From a checkpoint of a small sound classifier: layers 14.
Rows from block 6 of a small sound classifier, named by matrix and row number. Rows with one number belong to one neuron. Each number is 128 + 32 x the weight over its row's rms, rounded and kept within 0 to 255. All counts start at 0. Numbers have three digits each.
Before each neuron's rows are labels from the 100 clips, of 14848, where the neuron reaches its highest value: "strongest on" is what is common among them. Only what is clearly more common there than usual is listed. The data: synthesized solo parts of chorales (CocoChorales). In brackets: how many of the 100.
# fc1: MLP up (model.blocks.6.mlp.fc1.weight, 1152x192), inputs 0-63
# fc2: MLP down (model.blocks.6.mlp.fc2.weight, 192x1152, transposed), outputs 0-63

strongest on: trombone (100); note E4 (54); note D#4 (37); note D4 (36)
fc1.248:094176158147121146180134120126085119150147128100121176127078134169123099105128084165146149114112158095137138138083130119140130084139219149152153177129114150123160153202101100074111169178123102
fc2.248:133110148199122156138074128143102113089117158090095164133088132171158135117179138129118145122110084136125150152148178125107084169205117136082172164090145185073093142126122119116112121172106124

strongest on: bassoon (98); note A#3 (29); note A3 (26)
fc1.560:138139178109211114123118139123191113126107134074111117118107180159151121146097145093147131090141126161253126089157139153107145083144145133092176119157119103112158134098117152178130110141124124
fc2.560:119126152240125129149128142126137152098109133052070126082121066128156133152143143164186132168074132136098192180070100133151081112148143136123162157102133069107101113079111100114174111166090165

strongest on: saxophone (100); note A4 (32)
fc1.707:119112142174167153175092094127160156099121157128096139163078146176103137188134122108107115142183138143124161126167131117123116130132116122132099149114132144112166159161087090131122130162202113
fc2.707:126115133131037171123170104121146078136090180125123130098099122166107120116135109168084158121099130111114142122135175141085124133135156147159121139116149164071170115124141129118147118149093142

strongest on: violin (67); note B4 (35); saxophone (29); note A4 (28)
fc1.665:079129138100217138218092137149112116146101120145063133154125132149058126114148055126101117151095153114162094146209126116142192121111111136092098147141148134076152130125081109145111150135173099
fc2.665:143019106091123188105114090064126123131168084141112044134142120149143153134131051062134132093110153149129132123141147158172076122057147140109142130183112128136117142146090169129107097069110099

strongest on: bassoon (98); note G3 (53); note B3 (38); note A3 (32)
fc1.540:119108189129044104169128127109182110175129128106108167121065125152080182118091172129144126124190132162178106144146137093100175128129120110147123098175213101165183064109119110131111103135084111
fc2.540:144172154197113072213123134117134164111108167158086144101135123144077088124153133145199118116096172149098113153093116097147126126131120078125104130106150100112075141074116153127081111175092158

strongest on: trombone (100); note C#4 (65); note D#4 (45); note D4 (38)
fc1.406:094177111120127188156140170145136124108169145122123201118103161127106103092162084148117183141105144084143149107073127157110133091125178141139151153162115135139194076095110145050105171107090112
fc2.406:117118102154122161098055083139078089117121127136083126106084115138165147105119097100100171121109096099112133123176148136123082189199096124068162149084152174066104130145105140116121133158095141

strongest on: bassoon (100); note G#3 (38); note B3 (32); note G3 (26)
fc1.616:161152155125100137116107135097093124119093124136092170142121214182141132151093161077102108107116151073169134099172159099163120081110113139105123150105098138100090140107133108130147137169209088
fc2.616:150082080154122102128174159135118187063105165118053117088072099172136093126157209135115116083079133097129162182113119145115067159114133130132150104088141111137092081136125097125108075138154175

strongest on: cello (100); note C4 (43); note A#3 (42); note B3 (26)
fc1.18:086174102176150119080139142148154108173100138163102186141095114134149073205086188115095154123111146173153142147132100160075177142097139156069140147136163185147170152135082112084099121136104110
fc2.18:166137135160126126164142129134118134130135168107105087093116120167150160115130112141148119130069177123145109207125174105129088126143169134136108118078162101136104109099115114138114112131111187

strongest on: trombone (99); note D4 (55); note E4 (47); note C#4 (42)
fc1.721:069166141121128153105124093144140135078107122099113205121075143190156128128173153094105085081165099118178115120095103112107115087166169112140159161201135145134089130128097130083135159153106142
fc2.721:160098074195105133126061117119128133066180188132111148113135151149166156160094138088111140149126107103127137114164149120109088164184136117049164173099149114105133120107140113108126124115105149

strongest on: trombone (97); note D4 (46); note D#4 (44); note F4 (34)
fc1.628:110107124176149095117143107129190137120144160086138156067072167139141116159133162128074109056143162118150103113120133142176140107162089150133189103121078123127176127148129146138107149066134097
fc2.628:113123088112127114078105142103113130139111122147120137130094106135142119111135124162094158170159122132118084166130171116123104170167094134077165170088140183140158092154094124133172102137098123

strongest on: violin (74); note A#4 (29)
fc1.8:142183157122119182147056143148154103174201123085123114063148109144086094124148150155093087073128100136222143136180092149168171124152068160123178123133096162148157160147103147140092070125172125
fc2.8:138139078159120098108123214169115154090136137115088115088138086146090057120111125133140087137082134136125156116144143080140083112093149117142136138102145146137084089088149110129116115136199174

strongest on: horn (90); note G4 (27)
fc1.217:136189170169095087143135085127114085151137150094128155110088154167146089121090128101122100078189045122155173135099121191118148117145125129166136157148105121145186130124094116125133103101174105
fc2.217:133126117111143156088147147178102072077113167099071150135131137119122110114110092131119055182180144179107119164127206174152102190149181138164110119130127161111163124128080181139174141125067112

strongest on: clarinet (100)
fc1.498:172120164123099113064130110080086112117077093086120143099098167136109141099146129128127108153078116149135143163133112138157107134113197156147120111129120125134143109110095118121129149033195087
fc2.498:092072157157124077136101121111127074055224091065108113074151124138128130107134094085127101019140115116147118159096110094180118096138108137078148143146076115168127149142108095115110080114121170

strongest on: clarinet (55); trumpet (44); note D4 (37); note D#4 (29)
fc1.364:132157119206155144086143114131117149127126063110085157194126182110135155204170134121094169188156101147066159095109149101106131136179164102125148124080088104117079144160145121121158186112139165
fc2.364:137122144091185090134120149121127091089130132132135131128172136098122071138158081157166070118183186145155101118151137069144114128123159091090076135113153092144093145098137109116131188123079125

strongest on: trumpet (99); note D#5 (27); note C#5 (27)
fc1.504:123159130137084045150130086153101119134143078132146148113153152149128151089087136090138173139163143144117154134150161118122166195093123122135187142105148137097082116126076155164085158167077107
fc2.504:137161140173084090100123141122120082144115087103107109100173071128138189117134130114135179133129107113098142132134134133172100090108136109144116134148120099169188130135104100145146113149131163

strongest on: violin (92); note A4 (35); note B4 (26)
fc1.353:232149104150159172188073120128174100111115102128092167145120123135123137131173091139112121124142094152101155136119218110118113164157143132132104159126155158134149083140124148113100137149134105
fc2.353:093111157172133115079136164043102168111117116051093090091172071113181183143159095122170191123103138104115162130109103098148082113097120135123151151174106128080146096105117167159150106099091117

strongest on: horn (84)
fc1.585:068101182146115050138121133077137164136144099130170097125143104156120150113134081178115108063111172105124156130117189120188159124090144157177174146144148133115142142098041149115140132183117164
fc2.585:133128154151133178131169102103134154091148145084056180152150155113092148149126096134133146151098137147133109202136123124102123102187158163142129129100155134168158127107056107113116159115100140

strongest on: viola (100); note D#4 (43); note F4 (36); note G4 (29)
fc1.442:079121150140187133111125132128106119105115135108115120155038181107102155136139172086103097070187145151136088127078159134145107106109118126136187164102126171150161076139148118107125184121166083
fc2.442:116081088177064122164134131096157144169203121102126157113120085155173207129095139091146134120084112141117167163143091122102086105121168134090159152126130120118155071127126109126166122134157110

strongest on: bassoon (100); note C#3 (39); note G#3 (34); note G3 (30)
fc1.705:076126159155140052145155125136184134181071185075106104090094153139136138081092160136109153126185130112182132133168130099126087149124141131120105117123094169099134121138114136134107130066160123
fc2.705:123107151134067114111142080090140135072090063129120090104152122129114119163090102153109179131155086153078153151098152106128102113148072132130146097150145163110129104145149134141111099159092117

strongest on: cello (78); note F3 (37)
fc1.205:146128107149153133193119165073155147134140119154111121173094092149130132140083155099151148127177099135143111134117106152087076126215146126107055139132117124147157093161077075178103113158089125
fc2.205:095091139127101095214148128099139194120135132092135184084124101086089101158163126154185166071145165170125160104084126122093094129130082073176046159127136127105088173133129178147154083149117053

strongest on: violin (92); note B4 (34); note C5 (26)
fc1.314:099167079102085104093065139094103156166138124116111146094138128118147110149154144127145111118121154135113165156138120130169106128106089093119143133127105166153104203180087147128118112134146085
fc2.314:135158149124119116130147169149108125092137079070079119087149114095157085077131123109134095137132099156111133078165121126073120107146077125121136121142158140150078077091093151166090121081161133

strongest on: clarinet (65); note F4 (32); note C5 (28)
fc1.291:179124137162110156094101067151122144175131176101094122124069117152112143086154153139121098106120144094137090142129120101155125148195189153133084161079161116146059145109086123074141160155142099
fc2.291:126162153064168127130140042115102123075164128172144144097126139120129117160175124129191121115203149142126061179094157091088114158079121097085161111139141076111092060066115146142121106090144139

strongest on: cello (99); note A#3 (48); note C4 (38); note G#3 (26)
fc1.225:163153125223030052133117144124174111142133101141111154155121180171101102136117140100081095079148113096255133134139165102142151144111097137144112089131125096180098136115095165159118098110102108
fc2.225:191117099134080078129134187120136088118133113105139156087133122115098107126119140115087127155133155075125153112145103106115149117178108132164149138087168126155146123136144112141092125131148140

strongest on: saxophone (98)
fc1.35:107192141117227151087121133115156117135124139130091129190103160098132165147150133118097127132167172146155146099136195123117177142129121151113138125135175143169139076165182090086162132175136099
fc2.35:107130120116049153100143117075142055137127100094141123088133051103150144137148088100106128106117139096139142168155093170155088100154170109185148146144124109122168154131125120137156129136117161

strongest on: trumpet (54); saxophone (45); note C#5 (30)
fc1.609:110150069159188059166119144060136127149108099098118136159117167163106112110113104057080113171109122130153091126163146097148106097149186115112136153148077119098149150130089066115124147102158097
fc2.609:132103182193127153124157094085164137149171216113097138123153144193153139074157087157181176148096186157094116143132085149209113070142193120076150173117154115071071161105095146144125098163110148

strongest on: double bass (100); note G#3 (38); note A#3 (33)
fc1.631:127177123168126165136123114155132060095113102077174136125089104115146086152149158123068124086114121152131095135116196146119173092093102162121124174133163144141102158124182152153142201134127095
fc2.631:112152150171105102131149135126121162095092166116089105081178097113103136129134086137169163189109144157114145153141109135140068150131171090127175178106147098113112157114151099120140135155155162

strongest on: saxophone (100)
fc1.734:097145126168162086084141081142152136113159140126117134084114173169157170157108173099100130097092150076115063152151153146132132150138136113150182139112100112122098171123090185143168133192108110
fc2.734:152127165179056110135145111145110161119081154128089091122142108109140148137073126165113170204121114149078157123111070153128092116116155104130176130112153122057121117046141111122126156133096146

strongest on: cello (99); note A#3 (40); note A3 (33); note B3 (33)
fc1.501:148185122154193103070109085125155162133139139090123162173110135102160102097090170085102138119143109142161110160175151169154097112147096100136163069144148162100118148115079151113149089062116109
fc2.501:176103109136166145199121123127207113079161102079062128093144066105084132161160170096135129063156143139128111196136149153158133170150073099115130135098092113179129122120056165189154093126177098

strongest on: clarinet (50); oboe (45); note A#4 (31); note G#4 (27)
fc1.307:105183111093183121140128137121100159120130103089055111169155116063214078148166155094085118117127113144113080088143136126152086174161156128134170101172157130122135139111116137154121130158125102
fc2.307:179164136177181080161161122117116083086233147127114110109081104088121107117141119059152111113133182099120142150135096101165123179133132100104119124138133026192088158072129171155132128118187137

strongest on: trumpet (91); note D5 (43); note D#5 (38)
fc1.309:129152174058141150136132139112194102089130158091142109119120158119115135113104104085084160147190119136154101134097197101139088168130168111103162155155158167130143135161147179093138182202032068
fc2.309:086143050233084108107127118141095130081134187078087158101115075113140121126151115157115168132104129136091126161130058091119130168142129101133143179131111118079116132095116084134092142128127175

strongest on: trumpet (99); note D#5 (33); note C#5 (26)
fc1.393:119170153143056093091179091103118144101145107102135154149161180163110184113100130093148189114134107122157152121120133158088062120190100126132171092110108114140107069152163189163127153205162121
fc2.393:135161117158130106120135111107110053157100092106123121129167099160131178085158149125142164129160073098102143056149134144115144145077149123173131054147095112146206136133129105127116101095186123

strongest on: viola (100); note D#4 (41); note F4 (32); note C#4 (32)
fc1.697:123143121119207148121112114151182139121065117163152182158103140158121152189120130123110085082173180125140188070129202190184147157124113096129141135205114116133114060128121125112132120128123127
fc2.697:102169145177154071158157115143139148105116119097080146068142089115122160133178112175162145127114115134070137119092103099201125143120130103171128138137147091102132148103193129154142072147131151

strongest on: double bass (56); trumpet (35)
fc1.709:178108078094079118115078141156079140117046156141092194146133171092175100071145109125105161177153079138120128148162149102117139121204142140108114115156129141175122182096047119188136117144156127
fc2.709:145096142117147135128148146120116108073182135129137114167128157142084102149137111105113125066160150115124125168117121175142133160103152119116167117134093111171135108089107113182126140039164078

strongest on: trumpet (100); note D#5 (35); note C#5 (27)
fc1.340:098169163152093023152127116106150138131127111109148156115162156160145125062058145072126177110171090174144166125092178134142100169113162129118150058099107132128077126131156190165096116175154099
fc2.340:108159157152108086116121080097114086102091043102133106135179078101116165139128109116133209155166102118086129089110140126149109091101115150182133058175115114149200128090130110142159099108121113

strongest on: clarinet (98); note C#4 (42); note D#4 (32)
fc1.638:166125152140050116095168131153154130155169134094168132123153108120092175103152128122084157141156059129154154170166125118157122101088122171135192115177136124143145128121130133112101154131162098
fc2.638:089137108118084143082096115090112115180054145078132119164156127146128139140145141203097117070129126171070173147129140135196084099144123128064128174083116140132144131210089134134117132215108100

strongest on: viola (88); note D#4 (42); note F4 (26)
fc1.450:206163116155201177116103102106165111176153128137124158134129141129101148142068081159119100117113125108160199137077168116179197113106164153137125103136087154135160081137138067093164148140114161
fc2.450:087172155129110082152117125134111143123102137083099131081131051119119127143155103139158153165101153125129154168121088134162067084078137095148168140127151105080117136103132083179155142169086167

strongest on: viola (97); note D#4 (32)
fc1.214:190167147109086153164115097160157176134144101123101118120136133077132138121185167080126121117077123125190122139194107153085120136135137089069115145134211113155148167139057083072109186154098140
fc2.214:124137133116157128154103142097160126045186095146119139134131124080108110142131071106131120059091150067148085125122120116152078133097136054104148095172139122172102169091074133122138118104132114

strongest on: bassoon (100); note G#3 (40); note A#3 (31); note C#3 (26)
fc1.221:135214177179113032118125110101153143115119186130119105105108159094101158132084176106118170078121097160199068174186113160098154118138196109106101102119085116146114150150087139139125131116206110
fc2.221:079135117131101084109146102104156141121114038141137127104149115127127126163091090176133186141152081123057155142114135134136128104106146120112137070135145103114142095131151141130112109149056145

strongest on: oboe (80); note A#4 (39); note B4 (31); note C5 (30)
fc1.473:053177108177119175123118133149164173092199152096139129133128094129111137126119152142124181102143150100120131089136114115095146153175098087139128096079138097144101187098082135121120115059105103
fc2.473:139084136083151137214111082129158108056202089125085140163125106138139125118118122055137119018100128142158087117125108094177132166119083133131098130146101121161086158078112120155131103172129129

strongest on: trumpet (64); note D#5 (29)
fc1.2:111098092082201145206088121180089140118108089166111092149148134152107135171154092120106087098161138158198131132117123101146147115136107159181141149142121172127140188085103118197181126101117109
fc2.2:143140162160125127180097098125055142086153075115144113080099140110085144166082050117150176101138109131116108123134090117098116104145076084133123130137100112092172170082091119144160113120124099

strongest on: cello (100); note G#3 (43); note A#3 (36); note C#4 (36)
fc1.548:126136110237117086135092106141138146133138096105114122166118132140120165124088100136111167153111133185161167114194158155147096083163115124119151177175077143143136130106109146134100135129108078
fc2.548:127154142138102066134188177130146122144135177112144120125123118090135168117119220179089131069114070104149167126114123124130133144102166097155132167083073130150131107128153125143106085119196147

strongest on: oboe (78); note A4 (34); note A#4 (29); note G#4 (28)
fc1.457:171136138165118154111146114086164120089152153058145177129093109234122138170096180083080146093131122138128207104122185122115132174138167095068141131099100130147111041173096110157102124064107102
fc2.457:116159144124102113093129202119155111144073093126124122104147100121130149092100131118083132149128130063189146122120104148144107092150167197144141160093144118202188163170118085127079140124155129

strongest on: clarinet (98)
fc1.28:156130151172066188055147105138116120147110121136039112098168197183129180145152103110150059156163126114213127148172120073151118093112180158130097141068160118115112145099116116119120150092135127
fc2.28:111015113127167140140105125129185046043205089100132116135115129173143154149123139118099120003146134122136126176110178119153108126130103149148128132113112142187115108163122124122105092123097138

strongest on: saxophone (100); note A4 (35)
fc1.140:118156090115179141106173144138043153139150130110054115169120160139140135110174129154107063072142167144125128138160102096112088104118164147133128172128135133141156097091105107170143184159163145
fc2.140:106068074135095191152061149075146105103133141151118096175124120171115178143149128139111109084120117133109128190149148151127077108136140146144183163126119126089140130172169173164105106185127153

strongest on: horn (77); note A#4 (35); note B4 (25)
fc1.460:135128166145175184119179167140124137135136129041177195156080168131117097175149162136078156160123089066178111053074188116091152162104169131114128107167112141149189116134136128106175167200101116
fc2.460:096152096209083108123113116152110141109105170076090162114128078118166135145166123137141148146137114115148206192120103123138070199119148116119188176127107111090076114112140113162151119141132195

strongest on: clarinet (98); note F5 (32)
fc1.666:137143197168135130120153129171122110101129106174099136047112190200098154159145101137111095141136104190151182132161107136128160138149123184156194101132108169111101105121150131128140123158123150
fc2.666:121094073100125117163158169155081114098140186059114186099139123164106103128111135140148109145093131142106150162110132102118088170188151123155172149092165183131064114131137147140130138172091169

strongest on: cello (46); violin (41)
fc1.152:137134130108128120072175120163147145092134076104143142103117133137118153186140105195142172111104108160154178095105117147149104122127176071099123141125122153115073098141184139135101176085097090
fc2.152:154130140150157143114123129100140125191038132085131122144125140120161124156150138198125094151133112144120160103154103125126156089158108166160071116103079164118141124118135114110133133192168133

strongest on: violin (82); note D#5 (28); note B4 (26)
fc1.706:073143134136210103091122094127180134094105126087083113107150167174133110140106123093066108140183119102159156149141101136131171161230130133178185127110126155103145125072093140131148176144112096
fc2.706:160098143165118091118112156134114145100139111115077129073178042116112137123134107136139120141135160137086183149073108171178054113192118095175128185079137102126076140108109148154116136176102166

strongest on: clarinet (92); note D#4 (40); note D4 (34); note E4 (27)
fc1.528:133113211071073107095086127099090127149127129149080166135143114126154100147134098129128119134157138126144144187227103150170107096136132140112139114164139150189145126149142167169118065041111064
fc2.528:120118054110162157128099135098087123132137164122145145150090164114147067156118110149103158123182105136147092134166155126158122169126115132110166103095161139111085131171098141135144126124189099

strongest on: clarinet (75)
fc1.422:141123174212149110170168123135108079095088065107074194080129157102157099124114172069087105143175086127126118114107192175141105140092153145132160140143116158113136141111117133171096152103147118
fc2.422:143090104102185111100103165120121110151180098109155093130150094098143083156151085132122095128173143134147162066173149118166076156134125152142101113137130113194130143139154146126108133073129119

strongest on: tuba (96); note C#4 (52); note D4 (42); note C4 (30)
fc1.135:096111172066156082111094101093111163137126133078105147109133149136091106153109050151141126137114125100149147197119155102114089087153132131137082142194132128149129037110092131080108139144157135
fc2.135:120153078152167123104114136120115172168138107142036112070162112175152111150130095132161089124123140121072139181136112077212067088118174153125104189118148082153111115109082167109106181088134206

strongest on: trombone (82); note D#4 (45); note E4 (33); note D4 (32)
fc1.551:175124126133109134147103130117192089207124186116068096192128143219101116098099121142131107152086108127162129141197137086103131103124183133093098162085155088108139165164154095131113144152194130
fc2.551:110066130128121146148141117160175119123167125122110144150087167158174166113117130123122094107080113151091072155166075121070134100135111141059145110126107108133115050121068116113144105153098153

strongest on: saxophone (100); note A4 (32)
fc1.329:165143075157213100156090140145134145153079150122137197104112176235114153147110117134116116123100100155145151097146147136123162107187161135133195121101085163111171118177144143181156116157174126
fc2.329:116141147159072128109117149131078125140076132113102108089135057163127163089130089132158164112108138123135138138146108161118086126101168104142150167130127149089151136133088136143145113158114130

strongest on: oboe (100); note A4 (39); note G#4 (38); note B4 (35)
fc1.532:164152139146183164178144132141104146107065177147153177146065147225116148161119093110120140103172090150168158111112132132118172153088132181115163152125097079143139117167087107133140076111107092
fc2.532:089139136140102142127122126107096156103065087163139115137128096135133147146116043128119199138108105118117079126120144114111072103103114160132143126086165117126185120119153102147116080094093125

strongest on: horn (88)
fc1.629:157147132119108040162103110153162126138087171149151117083130180158106117106137075125115130060151193133215139135133127108155149107080084160118104108155125130174134135113078089166140128154165110
fc2.629:198128099099123090119118200158149053117127102134164123121144136125119090103127157143102095168183158098102121132140105123120138101178147129165090106105142130166134138122079136121089137110116106

strongest on: horn (63); trombone (28)
fc1.344:146143111150118085108119130124124117115111164129125138103116189167114110071110111127138088107182130137254127154123115132120069115119119111127101107176085137123155187120115102190118102176138123
fc2.344:171147094128123094130125203146140071120127116109154135136163146117103094101109141137106106145205160112118131112167119102130139103187112140163119119066157130148140114147099126108059154100101135

strongest on: clarinet (100); note D4 (36); note F#4 (33)
fc1.681:117114101121126182117124127148165170159144112124062133122142123107108157125183154137099096150163181104130098104146146070102157141162156149133118137133167110123125131144110101134080125156114127
fc2.681:065014130117131169164177113126181064081170077119118168086111120152138132116161179116160113049142086156122110110120141152130146127138100125147059152103110122165111107112137136139148061142144113

strongest on: trumpet (93); note D#5 (41); note F5 (27)
fc1.500:121132073150218150144132160113137136140090125120109157138134184155092123148138071108117111135145194150148083115136172157142157113142145162138151101163025125111158099148109120182170167158138111
fc2.500:133170180150099132128111121112078147145107118128098101067144052130109143097129104110170143150092138134101150152156109137165072118084159112159176158148119116065097145112107140154144106184129168

strongest on: violin (93); note B4 (33)
fc1.761:138134092112183195161127130173191058120080130118135102135120117145100073148106187097087045107125133129182149083151152093139206114139117118159081185129147130141157185165143126186130117128150143
fc2.761:131156098172076141102110129080139201131087199140102119101140117116153135126150153145172149145075123158142163144155074171118139101070179140086184138148140065079119123115136082115110138156159144

strongest on: saxophone (100)
fc1.169:117122189152127160144098116084158136119128072167107150126083160137123185142159129109100169104086088097157101118132204140171125169170171160185137160149156146099140113155089143123109139155171142
fc2.169:136167134157091110165127179105109172104070147133094128035127084106113145122135137175137179159096132148133166103116091085101088110075115115160111152107131147055131143060180133175123146129126156

strongest on: double bass (100); note G#3 (42); note A3 (42)
fc1.114:175185138176089181139171092117114112064151098159126212137133162099072131069131172102136133103146127154158097111085161148127119192074127155114120095150125187146151131155141137076049149135061140
fc2.114:104076113150146122078115160095110193135097100098091105115102138152184129118149085148054186194101143128146122126128128111133084114105158187096142119130132128167155115109127109148153122059127134

strongest on: saxophone (100); note G#4 (28)
fc1.134:174102114124123155085101161139139136148089107150111104168121130101124146166100121124104130114169122117125131199194173079199122103190064163111112094111106186092112079144162148181186081070173167
fc2.134:116104087116124201128053109119129085166121116133120153182140157137149111125117144149130120094180096163144083097181176132154153173175079173117185138123140148097095125154109115101167124205123095

strongest on: oboe (58)
fc1.488:150107153166101114112197121130164124115100136114142222137106162161098130153153121157061135115143128124196185095153123160143083147088173137110130177105119151122117080160074123165120111120134121
fc2.488:115140138134111141108125155128163109093109120131131195125115161080121181098094139128078155117124128053220112111123096128102133087102139240174123124100112165188148120166153173166091135095139113

strongest on: double bass (99); note A#3 (50); note G#3 (36)
fc1.512:156107136194182076104121159151144106142106124112093115169121156092132202162138184124176158121158178074118100115198140067140141179146081107139094083107100191114112105133102115157144087096137107
fc2.512:118128119112145169144087034133132129178110136147152122166125167140148173130101150114096149078147113182142127169162145109142142147156072108102186150171136158084155135157092083118144162192110085

strongest on: cello (37); clarinet (31)
fc1.84:168125118107034174135149162103133133094165114079124204126141129100142122147103139155128158158137124108153111166140163064177096084088098146173131122143200106082089048092182083177075110114084185
fc2.84:088146079123085104108093173148116115135093078104108149162113195073090157113095076102122107167122121184127161058124118089136145129107150110116081147148129174129145129159153085063136120113118124

strongest on: saxophone (59); trumpet (39); note E5 (33)
fc1.247:151177141188216142120081118133112134094103100072132143140095160175075134123073131159089111144113143158155166169141156153129142114133152109137151124167100179202135122104078163109148163191144116
fc2.247:097111136145067146147103092090136145150109135134134100074132080119169207118090116106179165167065120155118120166131108146129071132094164103148138144103121109095142117105100083133181118176060156

strongest on: trombone (99); note D4 (68); note E4 (34)
fc1.102:135150146139150220160151108113057116095133118091121130203081069136096171138119090111131094143112164100132130114101197108177144077166156129120114130127090088156124085092121145130123128162144119
fc2.102:131171180149157111170157086135046102076147145134103140159151088137110111159119055158138145123115116118138095078144127167184105179096101214166130027160157138114126148102161129118153145085168095

strongest on: violin (100); note C5 (37); note A#4 (33); note A4 (25)
fc1.550:161178123210066194112100107103144160101172145133118113090138154139107110146138135143137119033170112075117136119198135116152165150175095126166107150112121153180153142107143104102066111129100143
fc2.550:110100088111101150087190223172100131111082156128132118097208124098101109091097096127145095162159095128121121086092147150127105134147124141153148151113145121107106113134132140115101118088168145

strongest on: violin (97); note B4 (34); note C5 (32); note A#4 (31)
fc1.727:120122124128068115116121139118138122095185086110134129130179126125101084111139124153159147089115119166157123125204155119209145117148127139106153110142113126117163138112151133096071124122110122
fc2.727:111089067124101178059136199165089129127072116095120120125192119103115077123116101143138105152182114119108138110085140132134115141173130150165120140128137133111083118128142143119097138081187147

strongest on: trombone (100); note F4 (31); note F#4 (27); note E4 (25)
fc1.124:069088153125103038191118103102109114126138121105104182150129150109105149175183119133150164094129154124129135150080161107165126106062157134141133120080149127156133154141093199132149143153084161
fc2.124:116157113209138111157150146119085083094151112096093168108139114126088138122181111161178120203127116075098108162145085118156140104143113085098206160139114101139129167066108119158105106092142142

strongest on: horn (100); note A#4 (52); note C5 (34); note B4 (27)
fc1.682:099149130150080120145134157093136113157111135088135156136107151162128074096106153096104044133152093128231082140144176145122119125150098132186149133125117164123125140164119165129089093101148145
fc2.682:162122092105139121107174193125145103090140157058133170061141143125106114107076090147124128177120120086079135128171151106108089097162112101133146104129186158163155098109121096108137142118130147

strongest on: oboe (100); note A#4 (41); note G#4 (40); note A4 (36)
fc1.645:151133171167121083115100152142153090085117169100153143164102181208117139162130179143085137134224112169157214116121127133128120127161101201107153107072111158126074174138110147147100087105099140
fc2.645:115135113151125145107145191088152140103119163118107184132084123124114139102135122165090110170086170082198094164094157107133128121161173170146128144069152163222182128121153146134101145121119136

strongest on: tuba (100); note A#3 (39); note C#4 (35); note G#3 (29)
fc1.644:106159100117154118099094105125094115114127129110099156166171098084123141147101156143096133154181147115108120148156164101102137132142175149160144144141097142118144108103052105150123166147151106
fc2.644:089120091194138135122148124098116100107157128088103157152084106157170099124129171152087113086123118091064110148140158101138119133104168136065142142136103097077106029131160137118146084167142145

strongest on: trombone (100); note E4 (51); note D#4 (40); note F#4 (30)
fc1.20:041114157189136158088125101145113118085150150124155182110130168171118129121163113142140135138120131117102111138095160058122119119062159094142177168133129138137157121190087146077143189170101126
fc2.20:128133129159121150126068128115112134093133131140074131120087116123156126099143110112092122140122100095114107136133145099132112194218100104061166155086184152066118122121121154125116142124108140

strongest on: double bass (79); note A#3 (29); note G#3 (27)
fc1.109:170085202153141102151173086115191094139108102148108101101154130172133114093106172120104085140205081075129087136125109168090117101172147174125126105140103093150134145159074107178120148158116095
fc2.109:073105087165112088097191200200143085133118164037035172086126141129109080091142127141139089117152119140150151125091072126164137123205165114131107164131132134089086139152147174129136145143137159

strongest on: cello (100); note B3 (38); note A#3 (37); note C4 (37)
fc1.159:188144165173073076107182123119132097162111074100081189145123164174144200095095111129118146092110093103096188153159133124132199122146092133125116140120156146136122115098136155153105158042071130
fc2.159:084131086162128108131141129139132163147093193100106143129116141149109134096088158157120143084119115168177093170130144096078050157168119127141166161042174121080074075126135145128160089163169141

strongest on: viola (78); note F#4 (33)
fc1.260:146122083140098091142118063128114176138174119095120150118064150138184139109122158167143117182143062134102142124118188199156134211116127084126152134200126106138142095145174161108069157109150116
fc2.260:104133118112098143137107152100157094160052147061171125157155119133108110204117166156140132100151110107115179075151092138196129095120105169165123160138073131163164122144130179124160133105154112